From a checkpoint of a small image classifier.
Model: 11.8M parameters, 32-pixel images, arch mlp, layers 12, norm rmsnorm, activation gelu, width 384.
Rows from block 9 of a small image classifier, named by matrix and row number. Rows with one number belong to one neuron. Each number is 50 + 10 x the weight over its row's rms, rounded and kept within 0 to 99. All counts start at 0.
Before each neuron's rows are labels from the 100 images, of 14976, where the neuron reaches its highest value: "responds to" is what is common among them. Only what is clearly more common there than usual is listed. The data: stained colorectal tissue patches (NCT-CRC-HE-100K). In brackets: how many of the 100, against the usual share in percent.
# fc1: MLP up (model.blocks.9.mlp.fc1.weight, 1152x384), inputs 301-343
# fc2: MLP down (model.blocks.9.mlp.fc2.weight, 384x1152, transposed), outputs 301-343

responds to: tissue: smooth muscle (66 vs 13.4)
fc1.750:46 54 54 63 59 54 50 50 54 49 49 47 51 69 63 50 45 49 41 49 32 37 53 36 51 45 52 67 64 39 56 46 48 49 44 55 61 66 51 50 52 54 50
fc2.750:53 41 54 48 42 54 52 49 71 50 45 48 66 44 55 55 62 43 56 60 38 46 51 51 37 38 21 46 28 52 34 55 47 52 39 49 47 37 39 45 48 54 51

responds to: tissue: normal colon mucosa (93 vs 8.8)
fc1.464:56 50 44 52 37 29 52 41 54 57 53 54 37 54 61 43 56 63 53 54 30 65 60 42 66 40 60 56 53 35 44 53 44 59 52 56 55 52 40 45 57 46 60
fc2.464:48 55 36 67 54 44 45 56 59 60 45 53 64 43 71 54 55 39 44 38 60 44 51 47 51 62 65 54 48 55 68 57 52 48 49 44 67 64 57 47 46 38 50

responds to: tissue: normal colon mucosa (75 vs 8.8)
fc1.503:48 50 43 51 29 45 37 46 64 36 38 47 52 59 47 39 35 44 34 37 66 41 55 62 39 58 43 43 74 29 84 53 26 58 56 67 54 59 49 58 36 55 39
fc2.503:60 54 75 56 45 67 48 43 58 53 40 40 48 47 54 50 50 56 42 54 70 41 57 61 41 57 53 40 62 46 36 58 56 50 49 57 67 47 40 44 54 59 53

responds to: tissue: debris (54 vs 11.1); tissue: cancer-associated stroma (46 vs 10.6)
fc1.721:33 47 55 67 45 61 44 65 34 58 54 49 27 32 42 40 61 34 44 51 46 47 65 58 37 47 41 50 57 43 44 38 56 48 48 52 43 46 36 50 42 51 42
fc2.721:49 47 37 38 61 37 55 50 41 55 54 51 65 42 57 68 59 50 56 58 53 61 35 42 55 52 55 53 45 50 54 45 48 52 48 41 66 45 63 44 43 60 32

responds to: tissue: tumour epithelium (91 vs 15.1)
fc1.506:44 59 31 44 56 45 61 59 72 63 66 38 59 35 54 37 47 54 66 62 42 55 58 31 39 47 32 38 57 33 55 57 65 44 50 50 54 50 42 53 47 40 40
fc2.506:46 45 39 51 45 44 43 45 45 47 47 60 38 45 55 54 65 40 58 43 51 51 46 42 45 60 37 50 52 50 42 62 54 53 39 55 54 40 58 52 44 61 33

responds to: tissue: tumour epithelium (93 vs 15.1)
fc1.438:56 38 42 45 55 59 65 54 64 57 51 54 54 27 64 38 50 54 19 54 49 65 38 63 56 38 55 43 53 50 35 36 65 42 55 46 49 41 36 33 47 43 49
fc2.438:42 55 54 50 57 60 43 43 46 64 52 62 52 48 60 63 44 54 45 53 71 33 57 38 45 51 73 54 49 64 55 62 41 53 51 63 48 57 65 58 54 56 61

responds to: tissue: debris (41 vs 11.1); tissue: cancer-associated stroma (38 vs 10.6)
fc1.647:70 47 49 51 38 74 56 46 41 56 48 39 51 78 67 60 57 59 48 53 54 47 67 30 57 46 50 59 46 61 39 39 43 50 48 43 57 49 73 41 45 54 50
fc2.647:45 50 64 49 41 44 55 46 34 49 47 56 45 42 28 43 56 48 57 55 34 52 61 62 46 45 47 57 50 55 45 42 51 47 41 47 58 56 50 43 70 53 49

responds to: tissue: tumour epithelium (48 vs 15.1); tissue: smooth muscle (41 vs 13.4)
fc1.687:31 58 49 59 51 73 56 44 55 58 54 72 40 45 52 51 59 51 37 48 37 60 45 55 44 60 26 54 74 51 54 53 50 56 37 45 48 38 40 58 58 46 62
fc2.687:22 52 46 51 69 61 35 55 54 51 52 57 57 46 64 48 57 43 47 41 49 49 47 39 46 50 80 62 54 63 53 59 55 38 54 48 67 57 61 57 43 49 38

responds to: tissue: lymphocytes (66 vs 11.1)
fc1.586:41 52 43 39 43 56 55 44 50 37 51 33 41 62 50 56 49 47 59 59 43 57 38 63 44 67 51 41 56 40 41 58 40 47 57 45 60 57 58 57 52 65 55
fc2.586:50 61 51 63 50 59 51 49 51 25 49 50 43 62 42 40 65 22 36 47 54 33 69 48 46 60 56 41 46 39 33 41 55 48 52 62 62 54 57 48 47 34 63

responds to: tissue: tumour epithelium (81 vs 15.1)
fc1.193:61 57 59 46 49 66 41 46 57 57 61 29 56 55 54 31 37 47 47 44 55 54 47 44 67 47 51 50 48 46 51 28 60 46 34 63 40 47 51 63 50 45 57
fc2.193:75 48 54 41 52 41 49 42 60 52 37 32 43 46 54 55 48 48 54 61 53 60 59 50 63 49 56 55 64 56 54 65 60 60 42 46 50 47 44 61 61 33 57

responds to: tissue: lymphocytes (93 vs 11.1)
fc1.554:60 64 55 50 43 59 47 58 72 52 35 39 47 64 39 82 59 71 60 74 63 42 42 53 61 63 41 62 69 47 48 53 46 33 38 57 51 49 37 45 51 44 62
fc2.554:39 48 51 47 49 70 42 51 56 52 29 55 73 33 56 59 42 52 50 37 50 47 45 39 58 55 67 46 40 61 56 56 47 67 54 48 39 47 50 29 41 41 48

responds to: tissue: normal colon mucosa (93 vs 8.8)
fc1.596:55 24 52 57 41 52 50 53 44 48 60 59 51 50 54 60 48 45 44 46 62 45 45 49 61 55 47 62 38 46 34 43 42 31 51 41 54 56 48 40 46 45 60
fc2.596:35 50 44 54 61 57 57 55 42 44 41 57 42 50 55 62 55 42 54 49 63 42 41 40 42 65 67 50 54 40 53 45 50 58 31 70 66 52 45 50 54 58 65

responds to: tissue: smooth muscle (66 vs 13.4)
fc1.34:45 55 44 45 64 52 59 62 52 46 32 49 57 49 44 61 43 38 40 49 40 58 57 63 54 56 48 42 45 57 68 38 51 58 52 43 61 51 43 47 59 48 59
fc2.34:34 51 55 48 47 48 47 56 45 30 33 63 41 56 65 56 64 51 39 32 61 43 33 37 41 54 73 72 47 57 62 52 35 53 31 52 48 50 57 39 57 37 36

responds to: tissue: lymphocytes (73 vs 11.1)
fc1.728:51 54 51 52 48 45 59 44 61 61 37 47 44 71 55 74 68 41 48 56 76 46 51 54 59 57 60 69 56 36 69 36 47 37 45 42 63 60 72 54 56 54 46
fc2.728:32 67 51 58 60 67 49 48 50 49 47 52 59 47 59 57 43 54 54 40 49 46 40 44 71 51 61 43 45 59 63 44 56 68 54 59 48 46 42 48 47 50 43

responds to: tissue: smooth muscle (83 vs 13.4)
fc1.629:33 45 53 47 30 41 50 57 44 53 57 51 44 41 52 60 19 51 37 53 55 40 27 54 65 49 47 39 43 56 50 35 53 52 42 53 40 76 46 46 50 48 55
fc2.629:34 69 64 50 53 60 58 45 42 55 61 55 36 64 66 58 53 50 42 32 42 53 60 46 35 53 43 49 40 38 47 64 53 24 43 64 46 46 30 64 62 60 45

responds to: tissue: tumour epithelium (59 vs 15.1)
fc1.355:54 39 41 40 48 48 37 33 51 55 53 36 43 53 49 41 51 44 40 44 55 45 51 42 45 46 47 56 40 49 58 45 66 53 62 39 49 55 58 54 51 62 43
fc2.355:63 37 57 52 46 39 44 42 74 58 58 39 49 47 53 57 41 46 59 48 46 60 56 59 57 54 38 38 47 52 33 45 44 67 51 38 67 38 48 60 55 57 79

responds to: tissue: smooth muscle (52 vs 13.4)
fc1.218:51 43 43 41 50 59 52 43 40 50 55 51 49 78 60 66 59 53 28 36 66 36 55 45 53 45 44 38 57 35 56 60 64 42 54 61 67 55 59 48 58 60 66
fc2.218:53 38 56 39 52 44 48 44 53 50 60 42 54 24 40 57 46 47 41 49 40 55 47 56 42 44 26 60 55 53 44 68 39 47 35 33 55 39 36 46 60 52 43

responds to: tissue: normal colon mucosa (66 vs 8.8)
fc1.199:57 43 57 36 50 51 51 55 40 46 49 41 55 44 57 36 43 61 39 51 36 55 60 53 61 25 59 58 39 41 42 44 53 46 52 55 57 18 43 54 49 47 50
fc2.199:34 58 43 48 53 48 57 43 29 56 58 42 32 55 42 44 58 42 52 66 50 41 45 50 42 46 72 61 42 45 58 64 49 57 47 56 49 63 49 46 57 59 41

responds to: tissue: debris (56 vs 11.1); tissue: cancer-associated stroma (42 vs 10.6)
fc1.646:58 46 48 34 48 25 26 50 54 41 40 55 55 52 48 63 54 62 47 44 44 33 46 51 41 52 54 49 46 35 45 60 78 60 52 51 44 47 47 53 58 50 55
fc2.646:61 43 51 52 52 44 66 47 62 57 49 53 64 41 42 48 58 65 52 62 51 49 44 38 48 42 47 68 43 58 50 62 43 60 42 57 48 40 54 43 59 40 45

responds to: tissue: adipose tissue (53 vs 10.3)
fc1.169:48 40 50 47 72 42 46 45 42 51 65 47 57 56 57 50 48 59 52 49 60 32 60 49 30 45 26 48 38 60 63 57 59 50 47 55 37 48 29 55 48 39 49
fc2.169:45 50 54 44 61 59 35 49 54 59 47 54 37 41 55 51 46 32 68 37 50 38 50 48 44 48 28 32 47 47 49 67 63 51 39 37 47 45 55 39 57 48 35

responds to: tissue: tumour epithelium (92 vs 15.1)
fc1.155:35 32 64 57 42 49 43 46 45 43 50 40 53 70 43 35 59 38 52 37 54 50 48 25 54 43 49 57 54 63 45 36 45 46 58 52 44 47 52 54 38 46 52
fc2.155:57 50 53 46 58 37 39 34 53 61 42 50 54 45 44 58 63 43 53 65 67 50 51 34 66 54 60 54 57 52 65 50 63 65 33 64 51 60 56 66 44 49 62

responds to: tissue: lymphocytes (87 vs 11.1)
fc1.112:68 64 48 43 48 52 50 59 50 65 51 46 35 66 64 65 52 50 48 60 45 62 60 46 63 62 56 58 64 46 62 50 30 33 43 37 45 47 56 51 51 56 41
fc2.112:31 60 64 55 51 53 53 40 48 41 34 58 69 54 63 61 46 41 48 41 70 44 45 21 48 56 71 41 60 49 54 54 67 66 45 77 57 56 57 35 44 40 52

responds to: tissue: normal colon mucosa (69 vs 8.8)
fc1.568:46 53 47 44 50 62 42 44 49 29 41 32 47 53 56 39 57 66 58 52 45 56 41 54 46 72 49 37 84 47 58 53 39 48 66 48 59 76 49 44 50 49 55
fc2.568:52 48 47 40 53 62 71 54 56 56 49 38 43 41 51 47 50 44 42 39 54 41 63 42 44 53 58 67 51 44 48 42 43 51 54 53 61 53 46 48 46 40 32

responds to: tissue: lymphocytes (78 vs 11.1)
fc1.669:51 51 53 53 59 51 55 42 49 65 44 52 47 60 55 63 59 54 32 32 62 45 49 54 46 60 55 62 55 43 47 59 30 51 53 45 53 60 56 57 62 50 41
fc2.669:56 56 44 57 47 60 28 42 50 57 65 64 57 55 57 33 53 51 45 55 65 44 35 44 48 51 42 49 53 54 47 56 72 67 41 73 42 55 47 40 58 62 54

responds to: tissue: tumour epithelium (98 vs 15.1)
fc1.346:46 52 59 55 52 49 69 34 49 55 43 66 61 35 45 51 65 52 36 53 55 55 44 59 47 46 42 49 47 51 52 46 54 47 48 56 48 75 43 50 47 34 37
fc2.346:25 42 52 40 70 57 44 36 67 44 60 52 30 66 43 39 47 42 36 45 47 55 56 48 32 44 62 55 53 64 47 69 49 34 38 34 60 45 52 59 39 57 51

responds to: tissue: tumour epithelium (58 vs 15.1); tissue: lymphocytes (40 vs 11.1)
fc1.5:52 67 68 58 50 56 63 51 61 69 60 52 30 71 51 61 53 32 54 41 51 57 53 42 55 33 65 58 64 47 48 35 38 52 55 18 49 48 60 51 49 67 54
fc2.5:40 50 54 58 61 43 47 51 48 47 39 55 71 40 62 76 61 39 43 52 68 47 40 30 53 49 73 57 45 56 69 55 55 70 51 58 50 69 60 47 37 41 50

responds to: tissue: lymphocytes (40 vs 11.1); tissue: smooth muscle (40 vs 13.4)
fc1.673:58 56 42 57 48 66 66 60 43 58 60 31 62 39 37 61 47 46 50 25 44 71 54 43 57 50 37 28 65 58 57 46 39 51 62 55 58 45 50 40 42 50 45
fc2.673:53 41 50 39 42 50 32 51 63 48 33 50 48 62 71 59 47 58 55 36 61 43 40 36 44 55 63 67 36 63 46 44 48 58 48 39 46 40 38 44 53 45 51

responds to: tissue: cancer-associated stroma (59 vs 10.6); tissue: mucus (29 vs 9)
fc1.96:62 53 55 39 52 44 55 57 49 56 55 57 37 66 43 56 44 42 55 54 36 47 52 63 50 57 74 42 55 39 48 36 63 63 43 42 53 33 57 46 56 63 59
fc2.96:50 55 52 74 58 54 50 53 48 42 45 60 53 47 67 47 58 51 44 38 62 52 34 43 54 57 55 49 49 64 58 73 55 41 46 52 60 42 68 45 49 33 48

responds to: tissue: adipose tissue (100 vs 10.3)
fc1.390:37 28 48 29 52 28 60 35 35 50 50 58 65 42 45 61 42 45 55 56 54 69 50 62 53 43 40 37 56 59 36 43 55 46 42 41 54 46 33 38 58 44 53
fc2.390:40 51 48 54 57 49 45 58 52 48 40 58 66 36 69 64 58 43 42 45 64 46 35 30 51 55 75 55 44 61 66 58 55 59 48 49 57 59 59 45 43 42 47

responds to: tissue: lymphocytes (86 vs 11.1)
fc1.84:46 63 50 34 39 63 42 58 62 52 35 50 47 64 65 60 64 60 58 45 55 51 56 46 57 64 50 52 58 45 39 45 62 42 28 32 52 43 56 47 33 56 42
fc2.84:40 50 46 59 59 46 62 43 50 42 53 67 65 41 51 76 61 36 52 52 71 50 41 32 56 55 73 58 46 60 59 56 49 64 38 62 54 52 52 47 43 50 50

responds to: tissue: lymphocytes (55 vs 11.1)
fc1.700:37 83 57 47 45 52 52 61 49 60 55 35 53 45 59 46 54 72 52 67 64 41 50 47 44 51 50 62 57 42 52 56 53 39 55 50 44 39 36 58 57 51 54
fc2.700:38 44 46 50 58 49 38 44 49 51 42 57 60 31 62 52 44 51 45 48 53 48 39 30 45 46 62 47 45 60 50 53 58 60 53 44 49 51 50 35 49 45 51

responds to: tissue: debris (41 vs 11.1); tissue: cancer-associated stroma (34 vs 10.6)
fc1.127:51 43 36 53 46 56 58 55 25 57 54 28 34 51 51 49 29 54 50 41 52 43 58 45 42 63 41 31 40 54 51 49 59 35 45 49 58 44 47 41 46 52 47
fc2.127:62 46 59 32 61 38 49 67 39 49 55 49 36 48 50 52 46 58 53 53 44 70 33 48 51 47 35 47 58 50 39 45 46 40 44 37 54 44 63 32 51 66 31

responds to: tissue: smooth muscle (71 vs 13.4)
fc1.477:55 46 64 44 59 42 52 60 56 63 37 63 63 44 41 56 59 51 47 54 57 47 44 70 44 46 38 48 66 52 53 56 54 38 44 50 43 54 38 52 48 30 50
fc2.477:22 48 47 36 72 47 65 48 42 53 55 53 37 60 42 33 40 54 51 46 44 64 44 56 41 47 37 55 51 56 47 48 37 33 39 48 45 52 50 52 52 67 37

responds to: tissue: mucus (75 vs 9)
fc1.716:51 31 50 42 51 48 39 54 49 45 50 46 27 54 55 46 38 33 44 44 39 68 68 53 48 63 51 56 61 36 38 44 50 51 34 61 54 53 52 49 40 45 43
fc2.716:51 56 53 67 52 65 45 59 37 50 50 45 35 51 57 52 60 41 47 58 47 69 51 42 53 50 41 53 34 38 55 72 46 33 51 49 42 53 54 53 46 54 53

responds to: tissue: mucus (38 vs 9); tissue: debris (35 vs 11.1)
fc1.715:64 51 64 62 39 54 72 60 35 39 52 56 48 40 40 34 28 63 38 52 71 44 53 55 59 56 45 48 43 56 33 36 36 44 63 64 56 51 44 38 48 60 43
fc2.715:52 36 65 50 74 60 42 70 37 65 47 53 52 39 58 70 57 57 44 54 71 65 51 12 49 60 62 47 48 66 60 53 54 50 46 34 55 58 61 41 50 58 58

responds to: tissue: tumour epithelium (100 vs 15.1)
fc1.298:71 45 50 44 66 58 42 33 58 44 51 55 58 39 51 46 43 58 64 30 39 41 49 68 37 62 45 49 50 49 45 43 58 44 49 60 61 59 49 59 52 52 56
fc2.298:34 54 45 49 59 52 35 50 50 59 45 43 58 42 61 64 53 37 41 53 56 44 47 34 46 56 68 58 42 64 62 54 53 57 53 39 65 61 68 48 33 40 54

responds to: tissue: mucus (71 vs 9)
fc1.668:57 61 47 32 58 60 43 57 49 39 40 54 48 49 51 46 62 60 50 34 64 45 57 65 51 60 61 65 57 53 54 67 71 59 26 65 55 58 67 37 52 66 43
fc2.668:34 62 49 57 46 57 43 59 42 49 60 57 50 56 44 60 45 53 41 60 55 33 48 54 56 43 55 54 45 64 45 48 50 46 56 60 39 42 56 48 48 42 60

responds to: tissue: normal colon mucosa (35 vs 8.8)
fc1.234:66 42 42 50 43 56 75 71 58 49 50 52 53 62 64 52 47 48 35 62 54 45 56 54 52 40 52 50 46 52 56 49 35 49 34 36 42 55 41 42 60 64 34
fc2.234:38 56 58 47 45 58 55 48 40 41 35 47 58 32 47 48 53 42 49 74 40 50 51 38 45 48 44 46 62 43 46 34 28 52 49 50 63 59 42 44 66 43 50

responds to: tissue: adipose tissue (46 vs 10.3)
fc1.286:50 56 39 62 46 60 66 45 57 59 39 30 56 40 53 37 48 45 70 39 45 38 33 70 53 63 45 45 65 64 46 29 56 48 51 33 41 62 49 39 32 54 49
fc2.286:51 56 42 56 54 35 51 46 54 49 48 37 50 49 47 50 63 50 40 44 62 65 44 21 49 43 55 62 48 68 52 54 44 58 33 60 48 53 39 52 52 41 51

responds to: tissue: smooth muscle (75 vs 13.4)
fc1.93:55 33 38 44 57 48 37 55 34 44 41 53 56 70 54 48 50 59 49 37 51 38 56 54 38 54 61 41 41 42 48 56 62 57 61 59 69 53 61 54 68 62 52
fc2.93:61 38 48 46 37 53 55 41 57 62 55 38 66 29 37 44 54 57 61 56 55 57 51 53 42 43 40 53 44 54 37 66 50 61 38 42 51 21 36 49 59 58 46

responds to: tissue: debris (63 vs 11.1); tissue: cancer-associated stroma (37 vs 10.6)
fc1.82:47 45 57 45 59 36 35 54 52 54 54 52 69 50 60 57 49 61 63 49 49 47 52 68 53 48 50 58 39 48 42 45 54 69 62 54 54 61 50 48 54 68 65
fc2.82:61 68 64 54 35 59 61 52 66 48 60 35 62 32 51 39 57 44 49 64 61 56 46 36 49 41 36 62 47 53 50 67 53 58 34 47 61 44 42 47 56 51 37

responds to: tissue: lymphocytes (85 vs 11.1)
fc1.42:40 57 48 67 45 54 58 63 55 47 51 54 51 65 58 58 47 42 61 56 45 53 45 58 78 52 57 65 52 49 38 44 50 47 42 59 48 46 59 57 53 45 66
fc2.42:38 53 32 54 46 61 36 56 64 61 38 41 52 64 50 71 51 38 54 43 49 33 60 57 49 56 51 61 41 69 69 56 54 61 37 52 39 48 30 41 60 42 51

responds to: tissue: normal colon mucosa (85 vs 8.8)
fc1.739:55 52 47 45 44 51 45 52 49 58 59 49 60 47 56 58 56 60 66 55 63 39 66 35 58 51 40 62 44 45 49 52 39 63 62 52 44 67 38 50 63 45 42
fc2.739:56 44 41 50 53 53 54 53 48 46 48 37 57 50 57 63 53 30 54 41 38 46 55 42 48 50 41 42 43 38 40 44 60 64 35 46 65 49 55 50 57 60 42

responds to: tissue: smooth muscle (77 vs 13.4)
fc1.254:41 54 50 53 42 43 37 38 57 62 65 48 40 53 41 45 43 54 43 54 57 42 28 48 55 55 50 42 42 60 47 52 43 68 43 57 42 45 46 57 54 55 64
fc2.254:34 62 46 60 55 67 60 60 42 59 40 61 54 78 62 59 52 45 33 38 50 51 42 32 42 48 64 61 40 49 62 70 52 56 27 50 51 53 48 68 49 47 53

responds to: tissue: normal colon mucosa (80 vs 8.8)
fc1.297:60 41 52 62 70 65 50 76 54 52 44 49 55 53 52 45 35 52 41 64 53 44 64 46 52 28 61 50 37 47 45 30 44 45 44 40 38 44 39 40 53 51 41
fc2.297:48 67 53 49 41 36 62 37 34 61 51 53 33 63 40 48 50 37 51 60 48 49 55 60 45 52 64 57 36 55 49 47 46 58 47 53 62 55 56 51 64 43 52

responds to: tissue: mucus (95 vs 9)
fc1.619:37 52 59 53 36 54 55 59 38 61 45 40 38 31 52 40 32 57 60 51 71 55 61 46 49 47 62 74 38 51 48 46 40 47 63 48 58 59 50 52 49 78 51
fc2.619:57 63 64 39 61 66 53 60 57 44 48 47 51 65 52 75 46 54 45 52 41 44 54 38 65 69 52 52 53 73 46 47 64 48 34 47 68 46 31 54 54 52 34

responds to: tissue: adipose tissue (95 vs 10.3)
fc1.1:34 56 44 45 55 56 77 48 56 31 57 46 60 51 42 61 49 45 52 64 34 56 52 63 62 39 34 42 67 50 48 57 18 52 50 53 55 45 46 36 57 48 46
fc2.1:66 38 69 37 40 54 63 53 55 47 38 54 31 77 47 46 42 58 52 54 62 35 55 52 43 46 55 40 53 49 48 54 47 33 58 45 42 44 29 50 50 43 56

responds to: tissue: smooth muscle (63 vs 13.4)
fc1.577:51 56 57 49 53 58 67 58 43 52 29 53 42 71 29 69 68 33 62 33 59 52 58 45 53 58 44 55 64 43 60 46 46 55 41 52 40 42 53 54 62 55 52
fc2.577:34 46 48 47 67 58 23 44 40 48 50 62 40 35 41 64 34 60 44 41 47 43 54 55 54 55 45 48 49 66 41 56 51 53 51 49 45 65 67 59 44 49 41

responds to: tissue: normal colon mucosa (89 vs 8.8)
fc1.711:61 61 41 57 54 49 45 51 62 57 52 40 51 50 60 67 60 52 63 60 38 42 45 38 66 56 49 43 55 46 59 36 43 59 65 54 46 64 41 42 68 52 62
fc2.711:68 50 35 66 66 45 46 54 62 58 40 64 44 51 49 54 42 25 54 46 48 66 56 40 58 48 55 49 51 54 41 44 74 51 46 39 61 58 41 37 62 48 51

responds to: tissue: tumour epithelium (82 vs 15.1)
fc1.154:45 44 56 44 52 39 70 58 52 65 57 54 35 62 50 39 44 51 51 66 54 47 62 54 51 49 53 29 34 59 47 34 68 36 50 34 56 44 49 28 30 55 54
fc2.154:50 52 36 42 63 48 52 47 52 44 55 36 46 44 40 66 58 55 47 46 50 53 55 63 37 58 58 63 52 65 50 47 43 61 41 66 32 54 49 35 43 44 39

responds to: tissue: smooth muscle (52 vs 13.4); tissue: mucus (28 vs 9)
fc1.377:31 39 47 48 45 50 48 42 17 50 57 50 41 61 51 46 43 49 59 44 29 58 53 57 51 49 61 28 50 47 62 43 62 48 26 41 50 40 47 56 41 47 72
fc2.377:51 40 49 58 57 49 39 59 47 45 48 53 57 37 65 67 55 42 48 49 49 51 42 38 52 53 62 45 39 50 64 70 62 46 57 50 43 54 54 46 49 28 42

responds to: tissue: tumour epithelium (95 vs 15.1)
fc1.316:49 58 56 55 56 42 65 55 59 52 49 46 51 63 56 42 55 52 45 49 55 64 43 35 56 59 61 51 42 64 51 36 44 54 56 56 57 50 67 48 54 35 61
fc2.316:67 37 53 26 65 54 48 47 43 48 35 49 56 38 42 25 47 53 50 71 54 52 44 52 62 48 67 63 57 50 45 42 48 41 41 39 44 50 60 51 48 47 46

responds to: tissue: tumour epithelium (98 vs 15.1)
fc1.567:29 22 26 51 44 47 49 47 44 57 59 57 63 37 53 45 61 27 41 45 46 57 41 32 35 50 40 39 55 61 26 64 58 46 46 61 59 49 41 47 49 43 50
fc2.567:40 71 45 39 43 67 57 50 41 53 44 50 39 43 54 60 39 59 37 49 73 44 45 46 40 60 40 50 51 63 51 59 45 58 44 58 48 46 65 46 37 49 32

responds to: tissue: smooth muscle (60 vs 13.4)
fc1.546:58 37 49 50 55 47 52 60 60 48 31 47 46 35 36 43 46 34 71 55 61 35 66 65 35 57 43 42 43 50 38 42 39 48 59 46 44 48 46 43 68 44 58
fc2.546:48 60 46 42 53 36 46 54 51 41 65 69 64 49 77 57 42 43 36 49 56 55 29 46 36 56 66 68 57 50 56 49 45 52 58 53 54 46 61 52 48 48 44

responds to: tissue: normal colon mucosa (70 vs 8.8); tissue: debris (27 vs 11.1)
fc1.213:52 45 49 52 38 44 42 64 57 40 57 45 59 60 60 52 54 46 63 59 43 46 54 35 63 47 58 55 53 41 51 65 46 58 57 53 63 59 52 53 57 45 59
fc2.213:63 56 46 63 42 46 51 60 57 46 37 61 51 46 68 57 50 48 48 43 57 44 49 59 54 58 80 57 46 53 67 46 49 52 47 28 60 65 59 43 53 52 52

responds to: tissue: tumour epithelium (36 vs 15.1)
fc1.486:49 44 46 47 55 50 45 64 54 49 39 71 51 55 28 48 40 56 27 53 51 56 66 56 39 39 33 32 30 53 29 42 52 34 45 51 57 33 45 57 48 59 32
fc2.486:43 43 56 54 62 45 60 50 59 56 41 52 59 56 71 65 58 45 45 51 62 36 21 28 54 56 82 56 58 63 63 50 62 56 47 44 46 47 44 34 50 28 56

responds to: tissue: cancer-associated stroma (77 vs 10.6)
fc1.322:53 44 64 56 41 49 24 40 23 41 37 53 49 49 49 43 42 48 51 36 54 46 57 33 61 55 70 58 44 35 45 54 51 39 44 31 62 49 56 43 63 43 56
fc2.322:48 38 48 55 42 38 56 44 45 48 50 46 57 60 46 55 45 54 66 60 27 56 49 51 43 44 49 52 35 39 50 56 61 43 42 50 50 43 42 46 47 49 51

responds to: tissue: lymphocytes (34 vs 11.1); tissue: tumour epithelium (34 vs 15.1)
fc1.600:69 50 29 42 63 64 57 74 63 52 55 59 53 45 46 69 51 35 69 49 68 49 51 51 41 55 60 61 60 44 53 53 51 48 45 36 49 42 50 52 51 51 50
fc2.600:41 65 51 43 40 48 43 50 50 37 49 65 59 60 51 58 48 36 48 42 62 54 49 46 58 51 60 36 43 53 45 49 55 61 36 77 38 58 63 44 39 48 61

responds to: tissue: lymphocytes (43 vs 11.1)
fc1.639:48 51 70 51 53 45 47 50 58 58 46 47 57 55 48 47 61 54 51 62 62 37 60 46 53 48 52 63 59 30 63 49 45 42 47 49 57 34 70 53 62 50 55
fc2.639:34 57 51 54 53 69 48 34 52 44 51 48 46 60 57 47 39 49 52 47 39 44 42 51 55 58 35 42 50 59 57 43 57 58 63 49 47 42 45 48 47 51 59

responds to: tissue: normal colon mucosa (44 vs 8.8); tissue: debris (39 vs 11.1)
fc1.289:32 57 54 55 36 50 44 44 22 48 64 55 36 54 64 42 45 41 49 54 37 43 41 37 55 45 53 57 54 43 54 56 39 49 64 61 39 46 42 50 67 40 64
fc2.289:56 51 34 67 44 51 45 56 53 44 34 51 52 45 59 61 41 38 35 43 55 41 60 40 54 55 85 58 34 59 50 38 57 46 48 41 70 70 48 49 54 34 52